A small image diffusion model, trained from scratch: 32-pixel images.
Rows from block 5, named by matrix and row number. Rows with one number belong to one channel. Each number is 128 + 24 x the weight over its row's rms, rounded and kept within 0 to 255. All counts start at 0. After the name is the row's rms in percent of the matrix's.
# convs0: first 3x3 conv (model.mid.1.convs.0.weight, 192x192x3x3), inputs 117-125, a 3x3 kernel for each
# convs1: second 3x3 conv (model.mid.1.convs.1.weight, 192x192x3x3, transposed), outputs 117-125, a 3x3 kernel for each
convs0.145 093 [125 133 154 125 129 143 122 118 109  98 139 164 100 131 152 135 120 107 122 139 152 118 117 126 139 127 111 110 105 112 127 115 117 136 150 171 163 158 126 178 151 130 121 117 130 146 136 142 140 125 107 136 129 128 153 145 147 129 148 109 143 149 119 166 133 112 141 125 123  86 102 152 123 114 147 105 130 147  65 132 153]
convs0.146 101 [146 104 125 142 106 131 151 111 124 128  99 135 128 120 145 164 130 138 136 132 148 148 126 158 170 138 154 105  60  75 124 102  88 137 140 121 111 159 122 104 141 146 113 140 160 146 161 127 116 114 101 111 136 137 132 177 181 139 145 113 133 150 137 138 102 101 129 126 133 112 147 158 110 108 120 111 125 131 101 128 125]
convs0.147 102 [101  89 116 118  94 132 153 121 138 106  89 136 117 106 155 167 136 147 103 101 137 129 110 154 174 149 162  76  71  92  97 100 105 136 134 124 125 150 122  93 123 149 101 119 157 142 151 124 127 101  75 102 121 111 152 128 166 141 113 106 111 144 140 132  78  93 112  88 118 105 120 144  98 112 117  98 115 130 109 103  95]
convs0.148 097 [150 130 125 140 129 123 124 130 124 120 145 148  94 133 141  98 131 122 157 143 131 139 130 129 145 141 135  71 114 135 104 137 164 129 161 158 141 133  93 157 120  95 139 117 114 142 118  94 127  97  84 121 127 121 139 142 125 125 119  79 130 105  84 144 109 115 137 105  98 110 109 142  84 118 158  94 124 159  95 152 154]
convs0.149 077 [105 105 125 114 105 130 120 116 127 102 102 134 125 109 119 138 120 118 102 104 117 128 124 137 132 137 147 139 139 113 154 119 109 130  93  86 151 139 106 118 101 106  65  63  70 136 145 120 106 101  99  80 110 118 125  92  98  98 105  96 104 121 121 115  87  92  89  98 121  93 120 131 103 139 132  98 101 113  65  82  70]
convs0.150 094 [136 138 143 105 114  97 118 129 127 156 138 137 147 118  89 111 111 124 132 144 155 119 135 119 114 130 138 166 119 106 193 147 154  91 109 143 144 118 131 199 124 123 134 104 124 109 115  87  55 113 123 156 136 121  95 126 145  59 118 135 124 135 140  97 108 132  82 111 147 120 122 117 105 105 128 180 143 148 103 116 132]
convs0.151 102 [119 134 140 106 117 140  89  97 109 134 133 153 140 116 125 151 124 103 108 120 140  99 110 140 105 118 122 114 101  75 179 139 138 143 142 174 128 135 147 179 126 111 179 101  94 110 127  95 101 134 117  95 133 121 122  93  90 104 106 103  87 131 105 106  88  82  88  89  94 101 116 125  85  88 100 200 158 170 165 132 140]
convs0.152 091 [132 147 126  87  92 106 104 124 117 124 130 131 133  98 113 148 145 130 121 140 127 104 116 120 101 132 122 166 135 117 170 153 163 131 124 124 137  88 102 214 133 118 172 130 130  86 117  97  65  95 105 135 121 107 109 112 122 107 119 110  79 104 112 121 116 119  82 116 136  79 109 126 133 113 125 160 135 166 136 115 109]
convs0.153 072 [ 84  66  95  73  66  87  82  73  91  96  96 126  98 110 123 114 115 118  80  69  91  85  91 100  92  98  99 132 144 147 160 165 138 140 140 119 171 148 141 153 129 129 132 114 126 164 161 132 154 175 153 159 161 128 137 139 108 119 130 116 111 118 105 114 103 106 103 102 112 105 108 117 138 147 135 144 148 129 130 138 129]
convs0.154 098 [146 117 131 113  70 113 137 109 134 173 133 161 132  98 154 147 123 148 148 130 142 112  84 124 127 104 124 141 131 135 113 115 144 126 144 191 115 141 136 124 184 191 126 165 164 147 139 157 165 112 142 152 153 190 104 121 125 165 165 142 148 158 129 109 143 141 142 166 155 143 159 150 145 141 130 118 135 148 134 157 184]
convs0.155 108 [149 150 147 128 123 114 145 141 125 133 139 140 142 119 102 157 134 106 145 150 129 134 127 112 141 129 111 122 105 163 149 146 202 122  86  76 125 107  98 183 115  77 143 141 144 136 146 156  87 124 124 160 181 175 113 176  86  78 115  57  87 104  90 124 114 104 120 130 126 105 127 127 138 133 176 177 133 149 138 104  92]
convs0.156 116 [125 120 122 146 141 137 164 167 159 129 127 135 127 126 119 119 113 105 145 141 145 142 132 127 133 128 122 144 157 161 157 169 186 162 163 162 136 155 155 154 137 129 140 121 108 140 123 116 121 102  94 119 116 103 138 117 118 117  98  92  69  42  54 161 162 160 144 142 144  78  83  92 129 152 172 155 164 182 136 145 148]
convs0.157 117 [154 160 156 165 156 140 160 146 134 137 140 146 153 117 123 136 114 121 169 163 160 170 153 154 161 146 143  59  79 120 114 118 190  81  95 152 148  98 108 164 115 108 112  99 119 129 128 137 124 103  88 130 133 122 145 152 108 132 141 102 118 145 114 115 114 107  99 109 116  76  97 127  85  87 133 157 113 168  80  68 113]
convs0.158 095 [123 120 126 128 125 108 114 117  92 100 120 152 122 108 108 145 111  82 120 115 138 127 128 116 125 141 105 134 101  53 189 155 157 107 118 142 127 132 133 171 107 103 144  96 104 165 168 132  83 110  98 102 109  93 137 124 117  97 124 121 132 153 123 142 133 106 107 132 148  73 112 138 118 110 110 176 143 164  81 101 125]
convs0.159 094 [146 133 108 134 124 101 135 126  83 145 128 125 145 126 108 148 155 136 141 126  93 144 137  97 138 133  80 114 100 104 120 134 247 173 109 108 135 120 173 118  75  91 140  82 104 182 140 121 150 122 158 130 141 133 176 136 125 148 126  98 109 122  95 141 119 119 148 135 111 140 130 129 105 120 157 112 140 197 143 116  92]
convs0.160 112 [120 128 142 126 124 147 132 125 144 144 121 117 145 124 131 147 117 119 124 112 153 135 110 150 141 109 144  96  81  69  95  79  76  88  65  75 129 142 109 141 124 109 137 117  98 134 151 162 133 149 164 123 154 164 136 144 166 152 157 132 151 158 135 147 145  75 138 142  76 140 148  85 100  92  68  90  93  84 102  96  80]
convs0.161 088 [153 124 140 118  82 119 153 112 134 173 127 144 133  99 137 169 134 147 156 140 148 119  97 127 148 117 129 112 108 113 112 109 120 135 126 131 113 152 141 122 183 189 135 166 162 137 131 140 163 117 121 158 178 193  97 145 153 165 199 171 145 180 162 111 151 134 143 168 153 131 149 140 108 117 101 111 138 139 139 146 141]
convs0.162 092 [129 108 107 131  95  99 143 119 127 129 120 148 135 109 131 125 127 133 127 117 121 136 104 113 136 114 121 159 133 137 129 108 115 137 148 136 114 151 145 110 163 165 130 156 133 151 123 124 179 141 136 146 138 156 135 127 120 177 169 163 151 157 128  90 102 111 138 139 129 144 135 118 155 153 138 116 131 149 142 174 166]
convs0.163 109 [115 104 119 124 108 128 123 121 123 146 104 125 150 120 135 146 149 133 111 106 132 130 118 148 139 142 140 115  65  91 167 101  99 116 131 128 134 128 111 151 113 117 120 110 156 158 190 159 111 139 126 104 143 154 106 137 170  86 123 109 125 163 114 137 104 101 121 109 134 124 136 144 140 140 131 197 138 123  95 118 108]
convs0.164 093 [130 101 126 110  90 114 110  98 111 105  88 129 122 119 139 132 122 136 114  97 115 120 111 125 118 130 128 116 133 122  85 106 130 134 111  80 148 143 128 131 130 135 115 121 119 129 147 143 140 157 144 136 159 132 158 167 132 175 151 113 131 129 118 152 135 119 126 118 115  98 107 110 133 129 132 113  92 117 159 108 112]
convs0.165 107 [148 135 168 136 125 147 133 132 126 141 137 173 115 124 145 110 161 127 169 124 178 143 123 151 142 132 126  71  92 125  77  87 154 115  93  90 113 149  94 118 163 109 120 151 116 140 109 126 146  92  82 139 114 116 188  86 153 163 100 135 143 113 126  76 134 115  84 130 113  89 120 120  68 111 145  61 109 162  75  94  82]
convs0.166 118 [139 128 136 125 122 133 116 111 107 153 133 147 135 117 115 130 126  92 125 108 139 122 108 135 119 110 108 141  75  68 161 110 147 126  85 127 154 162 140 176 144 106 136 120 118 118 159 170 118 151 159 108 140 157  97 114 177 108 127 139  96 149 138 123 111  91 116 118 114 103 121 129 158 124  96 222 161 151 146 102  83]
convs0.167 102 [149 140 149 148 125 132 157 134 131 142 130 148 152 126 138 148 134 117 161 147 162 160 138 148 166 148 143 108 115 164 130 120 136 130 146 131  95 139 123 121 159 143 127 144 127 139 118 121 130 111 105 127 132 116 125 123 106 145 151 144 122 145 140  95 124 123 123 144 141 122 138 137 100 115 136 123 127 129 135 171 161]
convs0.168 114 [141 124 120 124 108 127 110  81 104 138 126 120 115 106 119 109  75 103 143 135 127 123 118 130 107  92 104 139 137  68  98 114 100 143 158 196 144 141 163 109 140 162  84 108 107 136 136 125 134 129 107 143 115  90 173 134 129 166 133 135 153 169 115 168 179 168 151 165 157 121 143 155 159 147 121 109 114 144 148 123 181]
convs0.169 085 [123 132 153 137 135 132 151 139 106 104 135 132 118 130 118 129 119  89 119 155 143 131 131 127 156 133  91  91 132 142 112 118 139 133 141 132 154 117  66 119 151 135  79 150 150 109 126 143 155 126 123 156 151 145 115 153 113 114 133 101 132 123 116 153 152 125 150 165 155 125 149 166 130 119 116 107 130 140  97 152 124]
convs0.170 100 [125 124 148 125  97 129 148 117 146 116 130 129  93  91 121 125 115 136 113 119 131 100  89 114 119 105 124 157 183 175  95 109 101 136 142 115 146 103  84  96 147 148  81 168 160  90 119 144 174 135 126 153 128 122 130  95 106 121  99  89 113 103 115 122 127 124 118 148 135 115 138 133 147 156 150  74 126 145  71 143 142]
convs0.171 096 [121 117 150 133 104 139 141 114 136  98 113 120 102  98 128 114 101 119 103 108 130 111  93 123 114  95 109 133 172 176 109 111 107 141 140 127 138 104  71 102 146 133  92 145 142 102 118 131 169 131 123 133 127 114 136 109 126 122 122 111 110 131 135 128 131 136 133 157 144 126 141 143 122 156 149  78 128 134  82 155 146]
convs0.172 092 [116 122 145 139 110 114 145 123 112 117 131 138 132 107 100 133 125 115 122 127 161 146 118 110 148 116 105 102 130 146 111 135 171 172 119  74 144 117 123  62  82 103 125 124 123 136  93 105 153 105 108 107 110 104 162 109 119 144 133 127 114 120 156 100 132 164 142 167 176 152 145 150 146 176 168  53 117 144 147 150  96]
convs0.173 103 [112 126 113 112 139 122  92 112 103 111 130 116 119 143 122  98 108  97 107 127 116 109 136 121  94 113 106 141 135 120 154 145 120 131 120  93 147 112 105 134  93  99 136 111 120  81 113 114  83 102 100  78 101 105 115 135 146 109 124 138 114 120 133 137 134 138 145 138 145 160 152 153 136 116  97 138 117 106 137 114  96]
convs0.174 107 [127 130 129 128 141 140 111 146 159 129 135 125 120 135 133  92 120 139 136 145 143 134 155 147 115 161 173 156 138 144 133 108  90 129 108 120 118 118 122  96 111 138 123 103  88 124 107 114 106 114 121 117 137 133 149 134 165 164 117 154 146 133 166 115 157 187 137 151 157 174 143 126 133 137 137 111 115 100 165 140 105]
convs0.175 093 [ 97  94 120 105  90 124 138 124 154 103  97 121 129 103 135 127 122 155  95  99 128 116 110 143 126 128 164 192 166 125 158 153 144 127 153 195 138 102 106 166 133 133 125 116 115 116 137 133  97 105 137 131 113 150  91 102 151 123 151 158 123 138 138 109 123 136 118 133 146 162 159 137 149 150 114 125 147 159  82 119 126]
convs0.176 085 [118 134 147 137 120 117 136 109 116 104 129 148 121 110 127 131 115 121 118 147 139 142 132 123 144 118 115 106 142 154 115 116 120 122 100  88 156 130  68  64 131 118  59 170 184  77 110 114 143 128 119 161 121 113 113  97  86 122 114  94 149 112 101 150 130 121 149 162 156 132 162 176 126 142 151 106  96 124  93 131 138]
convs0.177 102 [155 152 154 156 139 140 145 129 119 124 140 133 132 127 111 120 111  88 144 149 155 149 135 142 137 118 114  96  94 104 120 116 158 159 129 122 106 120 128  78  95 101  77  98 104 123 105 119 144 113 108 108 110 103 108 110 105 111 117 102  88 107 121 125 148 149 139 161 166 139 155 163 110 124 113 108 130 136 136 145 116]
convs0.178 090 [136 137 135 135 120 140 143 126 139 125 132 123 124 116 140 123 142 154 125 133 121 140 130 134 130 127 139 165 134 121 149 146 197 161 128 128 139 113 140 107  82 103 125 108 131 111  88  94 146 117 142 131 126 104  77 114  88 114 148 129  97 136 117 115 113 120 146 144 115 145 138 129 155 178 147 101 147 131 114 142 114]
convs0.179 107 [139 128 141 125 104 137 144 121 139 117 126 161 108 102 158 154 137 152 132 143 147 131 126 146 145 140 139 135 136  82 136 145 118 155 155 141 128 141 157 124 150 187 128 120 139 112 122 107 171 156 141 130 131 122 106 118 128 156 169 140 108 149 113 154 160 136 168 173 147 142 153 156 151 145  99 107 152 144 134 148 149]
convs0.180 090 [133 122 127 120 112 114 127 118 118 130 123 114 122 128 115 108 131 129 128 115 113 121 121 113 115 110 105 159 102 116 165 163 241 165 113  80 163 149 142 106  76  55 121  90 108 166 140 160 158 145 191 153 166 192 109 141 114 117 147 119 106 134 135 100 107 126 123 122 129 143 128 134 172 191 165 143 172 149 133 151  71]
convs0.181 098 [139 106 126 128  98 117 114  82  95 151 123 139 149 119 128 139  90  97 136 108 125 125 102 118 116  99  91  76 102 100 108 135 154 150 164 214 135 131 148 148 135 152 135 123 134 169 151 140 140 156 138 145 157 135 160 169 112 153 143 119 137 151 114 123 135 132 107 123 126 116 134 138 105 110 116 164 132 164 186 142 197]
convs0.182 103 [146 138 131 148 136 135 161 157 151 151 135 129 140 115 103 151 143 102 129 116 142 144 124 137 146 136 147 136  80  82 173 124 200 165 109 107 121 158 141 127 125  95 164 125  88 133  94 138 166 130 145 138 115 118  68  62 149  90 117 144  64 104 149 113 109 120 130 134 120 119 109 113 143 143 117 180 161 137 167 161 105]
convs0.183 081 [127 133 148 134 102 113 137 117 117  86 112 146  99  75 107 140 111  98 123 141 141 137 114 116 138 127 109 107 147 169 116 114 124 140 100  97 125 107  72  91 129 134  72 147 167  89 105 130 138 126 118 129 129 132 116  98  72 132 124  87 123 145 137 152 139 121 151 170 162 134 157 176 121 141 131 110 114 129 111 145 159]
convs0.184 093 [107 126 134 122 119 113 120 138 143 112 127 113 127 122 113 103 136 149 104 136 140 133 128 125 124 139 141 135 114 175 134 131 172 148 105  43 157 126  87  37  71  72  79 118 151 101 107 125 154 111 119 119 133 145  94 144 111 133 121  95 125 121 129 125 130 153 142 138 147 162 144 142 150 177 177 105 107 106 149 144  76]
convs0.185 086 [ 76  83 106  81  91  99  91  92  92  84 103 126 102 110 108 123 116 102  65  86 102  89 112 105  98 115 100 125 129 118 146 137 119 118  96  79 160 135 120 130 108 100 112  83  79 114 101  82 128 139 111 124 121  87 150 151 123 137 149 137 110 137 134 123 112 111 110 109 113 109 105 112 121 117  97 132 119  94 124  98  76]
convs0.186 106 [114 115 144 140 116 137 148 132 152 104 117 123 126 111 127 113 113 128 106  98 123 117 102 120 119 111 126 157 187 188 100 120 110 121 149 150 146 106  82 103 129 128 105 152 143 115 121 144 159 125 128 145 131 125 158  65 103 127  77  98 130 109 119 102 110 134 109 135 140 144 144 131 137 162 173  78 125 151  77 150 162]
convs1.145 085 [165 142 107 137 124 130 111 110 183 165 136 100 137 124 134 108 110 186 167 135  96 139 123 134 107 107 187 142 155  91 129 137 143  99  99 171 116 149 155 127 139 111 149 152  75 147 137  94 125 115 123 103  94 160 130  83 138 128 118 117 125 147  82  97 119 179 126 137 132 160 156  83 151 142 116 142 146 127 114 121 134]
convs1.146 105 [152 161 109 132 133 114 122 121 137 140 150 105 123 124 121 112 108 144 139 138 102 125 120 115 116 113 142 141 165 121 126 134 143 129 119 160  83 107 126 122 135 130 131 133 104 139 152 125 126 125 132 119 105 150 122  57 142 130 118 134 120 146 129 129 120 138 145 140 124 149 152 102 157 167 143 131 139 153 147 144 149]
convs1.147 101 [151 165 119 130 130 122 126 131 134 142 152 120 119 126 131 118 124 142 139 140 114 125 121 127 122 129 141 148 171 123 112 126 124 129 120 139  94 127 123 128 139 135 130 128 112 145 145 138 124 121 134 135 123 148 123  47 137 155 122 150 138 143 147 115 114 125 139 139 124 138 134 110 191 194 134 133 132 131 133 119 119]
convs1.148 088 [154 165 125 135 137 139 134 115 157 144 145 102 126 128 128 133  98 152 147 150 110 133 128 132 134 104 152 137 145  91 119 121 130 125  93 175 153 139 154 139 142 126 130 157  73 143 142  95 132 114 118 126  61 144 122  69 119 122  95 106 115 129  69 119 122 176 134 143 153 127 177 122 126 128 134 124 131 107 120 153 169]
convs1.149 082 [152 149 129 155 123 123 126 125 149 148 132 125 154 117 120 127 124 149 151 141 129 157 124 129 129 130 158 142 148 121 166 125  98 156 123 131 162 143 135 148 115 110 125 100  85 135 128 148 132 116 135 133 129 153 108  87 141  72 107 155 101 111 124 114 121 123 104 127 126 114 118 100 160 175 111 177 158 100 147 122 100]
convs1.150 098 [117 131 125 160 140 124 135 121 118 119 128 126 181 142 126 135 123 129 112 130 128 154 136 124 129 122 123  63 113 119 125 126 127 128 124 135 154 121 140 216 146 132 135 130 132  93 108 133 147 134 140 127 127 138 145 121 129  52 101 128  93 126 132 183 150 128 152 138 128 130 124 108  85 115 115  85 119 117 128 134 132]
convs1.151 112 [150 143 123 142 146 143 117 138 138 156 129 117 149 140 138 115 138 144 137 130 120 127 138 141 117 142 147 109 119  98 113 117 121 141 152 161 190 134 137 184 132 131 113  85  91 132 115 140 131 131 144 134 146 145  91  90 148  79  99 123 132 118 117 151 155 148 148 135 122 120 101  96  98 120  86  83 109 106 133 132 141]
convs1.152 093 [127 125 137 169 131 124 142 128 116 141 129 133 187 136 119 162 145 126 122 125 139 161 126 119 136 128 119 106 119 134 131 103  99 150 137 129 185 119 108 207 143 122 158 125 113 123 113 132 159 128 116 145 142 133  98 121 124  72 120 146  81 113 136 154 148 126 120 144 156 105 111 127 103 123 125  74 108 118  91 102 103]
convs1.153 081 [172 177 169 178 179 177 163 178 165 143 145 136 151 157 147 127 142 127 160 164 156 165 169 167 149 165 153 146 138 130 147 136 120 129 118 108 127 118 136 118 105 125 118 108 130 135 125 131 131 130 121 120 117 104 119 110 121 107 107 118 127 118 131 136 140 148 133 133 147 149 146 162 145 137 117 140 118 116 140 118 126]
convs1.154 100 [130 137 129 132 133 125 128 130 127 121 126 118 115 117 110 113 115 120 131 136 127 130 131 124 129 130 128 114 117 118  85  99 128  76  88 138 106 106 141 118 109 120 138 128 128 113 105 101  90  73  61  99  85 100 143 128 117 146 137 112 163 159 125 144 149 161 162 167 170 156 156 140 113 135 153 101 137 187 111 138 167]
convs1.155 124 [133 136 124 151 142 137 128 124 132 143 132 111 165 141 135 127 110 123 130 125 112 145 133 127 120 116 126 147 148 140 121 117 111 128 119 122 149  96 101 183 137 139 140 128 137 123 127 111 146 134 147 113 102 143 104 114 117 115 136 159 108 124 133 121 124 129 139 140 142 147 150 139 136 147 155  89 103  72 131 141 100]
convs1.156 164 [164 158 159 118 112 110 108 110 106 166 160 157 120 112 111 103 103 101 160 156 153 111 106 101 105 107 102 154 146 135 109 100  97  95  87  97 158 155 159 163 164 175 146 148 149 154 153 156 117 107 106  92  81  79  94 104 105 116 122 108 131 136 121 105 109 117 151 159 169 166 174 175 108 108  97 101 108 111 115 122 137]
convs1.157 115 [117 113 133 115 115 132 100 123 147 114 106 124 125 110 114 101 109 122 113 106 126 107 105 119  98 114 136 106 112 141 101 104 122  99 138 163 157 117 110 198 149 139 164  95  90 106 103 135 120 107 118 106 117 141 139 135 111 119 118 119 138 108  94 155 161 119 162 175 146 153 154 130 114 136 152  83 110 129 124 161 152]
convs1.158 098 [159 117 116 167 131 111 102 123 139 159 111 113 185 141 115 103 131 143 156 111 111 159 128 108 101 127 146 127 116 110 181 148 115 103 118 139 148 128 129 183 143 146 138 119  90 152 112 132 146 130 125  94 127 135 120 125 143  48  91 119 137 137 125 117 153 153 100 121 149 149 114  96 113 135 105 131 138 120 126 118 136]
convs1.159 098 [129 127 131 122 136 149 131 131 128 131 125 122 122 128 141 136 131 114 133 130 128 128 135 138 136 137 128 140 129 102 116 125  75 126 152 121 131 118 117 110 117 189 111  97 132 117 115 126 122 141 166 123 123 107 117 115 153 141 116 119 133  98  85 121 123 133 116 124 159 114 114 141 149 151  91 136 114   9 132 161 165]
convs1.160 156 [150 111 102 143 106 101 148 107  97 148 103  98 143  99  96 147 101  95 142  98 100 141  98  99 146 102  97 163 162 120 162 146 113 173 155 114 112 107 127 114 126 138  98 121 140 150 109 113 147  97  97 153 104 104 108  91 141 117 112 148 110 115 160 104 154 153 104 161 163  98 154 157 162 188 143 156 180 154 175 194 153]
convs1.161 080 [131 132 115 130 130 125 130 124 122 128 121 110 123 118 119 120 109 117 135 131 117 130 127 124 133 123 122 150 133 124 100 111 145 107 108 150  81  77 109 109 114 133 108 116 128 124  96  97 115  83  81 123  85 103 123 120 126 149 127 106 160 154 127 124 151 159 159 173 162 147 164 144 139 157 170  87 141 190 140 179 193]
convs1.162 094 [131 158 143 118 128 146 134 122 134 116 140 126  96 108 131 128 105 121 127 152 137 114 123 145 133 117 132 143 143 113  93 106 139 117  96 144 113 108 139 114 111 105 143 138 111 116 125 124  73  65 108 115  65 106 118  99 114 147 130  96 131 147 122 145 129 142 182 171 126 148 179 140 157 151 108 145 159 157 129 146 160]
convs1.163 117 [143 140 122 135 130 121 112 124 140 139 129 119 148 130 129 108 112 139 133 119 118 133 125 126 112 125 145 128 150 103 135 134 133 115 111 147 118 134 147 162 142 135 135 127 112 125 125 134 136 123 134 116 112 142 122  59 153 109 115 145 133 159 144 136 142 137 139 141 127 145 136 111 153 160 111 117 132 133 146 138 145]
convs1.164 098 [128 130 127 122 124 119 133 153 119 134 135 143 134 130 127 132 147 121 124 124 127 125 123 120 132 150 122 137 125 133 129 116 101 168 189 136 157 143 115 142 140 151  78  52 110 132 124 143 139 127 124 137 155 134 116 138 162 154 153 178 140  85 137 112 127 111 116 137 140 111 112 129 142 131 114  97  88  88 158 170 148]
convs1.165 111 [124 113 149 137 107 136 126 101 142 127 106 142 140 101 133 133  92 140 127 104 139 142 100 132 129  96 142 105 135 129 115 103 127 125  91 162 127 124 101 120 152 133 139 168  98 137  99 155 152  95 137 143  87 153 165 102 132 150 134 137 132 148 125 124 158 127 114 176 144 119 176 125  94 162 131  97 126 118 120 139 136]
convs1.166 132 [146 130 120 132 133 132 117 135 130 145 113 123 132 125 138 100 119 133 130 113 122 125 127 134 111 132 134 143 132 104 128 125 122 134 141 145 126 121 162 143 125 159 107  86 121 130 111 154 125 121 155 113 128 145  78  89 165 118 118 136 132 125 133 129 153 127 138 148 125 143 132 117 160 148  75 126 134  91 163 160 137]
convs1.167 096 [138 143 135 133 129 135 138 124 110 119 127 124 107 108 118 117 100  99 130 137 136 125 123 134 132 112 104 114 110 101  97  87 116 116  87 114 145 128 136 132 131 122 117 151 149 103 122 144  94  70  95 114  59  72 116 116 140 114 119 119 116 127 122 149 142 123 167 180 143 143 187 174 114 114 103 108 136 163 137 167 178]
convs1.168 113 [138 137 127 125 134 131 137 143 134 136 132 118 111 115 110 120 117 107 133 142 123 125 133 123 128 128 120 146 116 125 121 134 142 114 165 164 139 152 158 120 111 129 157  69  89 139 135 122 125 130 116 116 121 112  94 160 141 136 137 119 141  95  92 117 118 140 122 128 136 129 147 151 137 102 121 129 146 170 122 190 199]
convs1.169 073 [137 142 107 120 121 114 137 107 178 140 142 115 135 122 122 149 107 175 146 151 105 131 125 118 140 102 181 129 140 148 137 138 160 112 100 183 112 108 155 114 125 137 146 138  73 118 139  94 135 121 111 141  98 174 139 146  66 140 144  98 144 163  96 134 114 139 125 133 130 108 157 108 130 126 194 124 153 175  95 139  92]
convs1.170 102 [138 135 126 131 124 124 145 118 144 129 133 128 121 121 123 146 123 148 139 141 129 131 125 123 137 114 142 161 161 179 133 138 163 124 109 144  93 117 105 112 122 112 178 158 122 138 125 104 136 111 105 148 123 162 119 119  72 139 144 109 107 160 145 124 119 124 129 129 124 125 139 121 138 149 198 122 148 178  94 106  76]
convs1.171 095 [133 140 121 125 124 127 144 118 152 127 140 126 115 118 128 145 119 157 136 148 125 127 125 128 140 115 153 149 159 166 134 136 160 135 101 144 120 130 120 114 124 108 164 159 127 142 131 107 131 104 110 146 115 165 133 109  83 132 124 104  95 155 133 128 118 135 128 132 121 122 142 114 124 147 189 136 160 169 102 111  72]
convs1.172 090 [125 126 145 126 123 146 138 124 134 125 131 129 109 116 133 133 126 127 135 133 141 130 124 139 136 126 132 125 134 130 137 127 117 138 124 122 114 125  85  63 136 170 118 152 160 129 122 119 110 118 131 139 124 107 155 123 115 155 119 104 122 124 127 122 121 123 126 132 135 140 132 134 121 142 138 160 123  96 120 119 129]
convs1.173 188 [165 164 175 162 160 171 167 165 174 161 154 168 149 143 159 163 153 167 166 165 177 160 157 169 168 164 174 139 128 140 129 119 134 140 130 140 113 120 110  98 109 103 107 116 113 143 136 145 121 118 131 134 126 137  89 110 108  95 112 105  93 108 102 107 111  95 116 122 106 101 112 102 127 120 117 141 132 126 131 128 121]
convs1.174 107 [ 99 124 167 121 139 125 150 166  99 109 120 175 132 142 127 154 159  92  98 130 176 126 144 124 157 166  93  88 103 154 125 142 145 169 187 116 148 124 108 138 102 112  79  64 144 117 118 174 142 139 121 163 161  88 133 162 127 134 140 137 128  85 140 150 128  78 112 106 122  85  97 164  85 112 131 103 125 168 139 162 157]
convs1.175 093 [123 118 131 143 127 123 147 133 136 115 114 131 149 120 103 147 126 130 123 126 140 141 128 122 143 135 139 135 129 119 138 114 111 134  97 128 116 118 152 174 136 136 165 138 123 123 122 152 148 116  98 135 119 125 125 138 143 101 135 130  83 150 145 119 130 129 115 133 152 130 129 123 135 125  78  86 121 150 103 109 113]
convs1.176 083 [141 135 107 124 129 125 139 115 154 122 121  95 108 120 122 135 107 144 144 138 101 128 132 126 143 113 154 132 142 153 122 140 148 124 110 164 110 133 136 119 124 120 147 133  82 112 113  79 114 126 135 140 114 162 160 128  90 154 131 110 128 147 103 136 123 150 129 115 123 109 127 108 142 166 211 142 133 114 118 135 124]
convs1.177 067 [125 129 113 127 121 119 141 115 113 123 128 120 112 113 124 131 113 126 131 136 115 133 123 117 139 115 117 121 117 126 122 113 118 166 154 150 105 109 114  68 125 175  68 108 146 107 111 118 106 102 130 125 102 126 118 141 121 155 146 105 121 114 108 117 111 118 127 140 140 130 142 129 147 147 132 144 142 101 151 178 135]
convs1.178 093 [132 126 118 122 132 137 152 124 129 129 120 108 107 121 132 149 115 117 134 134 119 123 131 132 151 123 126 156 135 130 124 130 113 143 115 120 121 118 138 115 126 170 139 143 151 138 109  95 114 114 151 148 112 132 102 131 116 131 124 123 101 137 120 115 117 135 128 129 144 120 128 131 138 155 148 142 127  34 118 140 128]
convs1.179 117 [142 126 115 123 134 137 135 134 128 136 113  97  95 113 121 120 120 117 144 130 117 120 135 139 135 135 132 153 122  88 100 112 110 120 117 115 107 133 142  92 105 111 127 112 110 132 112  93  90 109 113 121 121 113 112 131 147 146 128 127 130 139 145 115 128 152 145 123 120 125 120 123 143 128 124 149 137 136 131 121 137]
convs1.180 082 [131 135 135 143 143 144 150 145 141 124 135 125 122 135 129 122 120 112 126 130 129 134 132 128 139 134 130 147 140 123 148 132  78 144 100  98 113 118 126 100 129 190 109 135 152 127 125 123 120 134 144 115 108 109 139 130 159 135 128 142 107 134 115 127 121 129 127 138 185 156 153 167 149 147 115 162 113  15 153 119 129]
convs1.181 095 [131 149 142 144 143 141 141 162 143 125 132 121 131 127 120 110 123 113 121 138 126 132 130 128 126 141 127 105 111 125 140 146 133 141 186 140 179 158 159 138 115 123 100  33 115 126 125 122 136 137 117 108 126 109 139 166 125 130 136 137 162  90 126 155 145 153 130 139 141 139 155 153 100 110 133 122 129 143 167 189 157]
convs1.182 098 [126 130 110 119 133 131 146 134 107 131 126 114 104 119 138 140 130 115 121 129 114 108 123 128 143 132 113 139 161 135  98 121 115 160 162 123 123 113 138 129 141 187  84 112 155 138 125 129  93 111 169 143 134 130 115 103 154 153 128 141 132 113 138 126 116 119 165 148 130 124 119 126 122 156 116 124 122  25 137 153 125]
convs1.183 067 [142 130 110 132 127 122 130 124 158 132 125 103 116 117 118 118 120 157 147 137 108 134 129 124 126 121 165 138 145 153 127 133 130 108 107 127 117 140 133 107 125 124 138 133 111 124 116  73 120 116 106 127 128 163 158 135  88 148 128 118 133 141 126 134 127 150 126 125 134 119 121 110 136 151 209 145 144 124 122 118  60]
convs1.184 085 [116 131 137 128 122 137 155 124 144 113 134 134 113 113 136 146 107 133 114 128 141 128 119 136 156 119 138 119 148 162 141 133 115 151 114 115 128 126  91 101 131 147 136 132 155 129 144 119 120 113 130 143 105 142 147  86  90 140 114 126  93 136 118 134 111 102 121 129 128 119 140 142 129 161 188 150 136  85 128 137  98]
convs1.185 077 [162 166 163 174 180 179 160 187 175 146 146 144 156 164 159 138 161 150 154 155 152 165 172 170 149 176 168 153 151 151 160 159 139 157 158 133 140 129 135 124 107 124 113  90 118 143 136 147 140 152 152 138 152 141 120 117 113 114 109 115 136 110 123 126 125 128 112 105 118 123 110 122 138 133 108 146 121  97 143 114 108]
convs1.186 117 [130 135 140 138 127 126 145 126 142 124 138 144 132 125 120 149 132 143 131 141 143 138 127 124 140 122 136 136 162 168 147 150 155 116 101 138 108 127 122 112 117 104 184 168 142 141 135 136 139 115 101 149 127 145 142 106  86 118 123 104 109 155 121 120 114 116 110 125 133 123 137 131 115 146 169 135 151 179  81  93  93]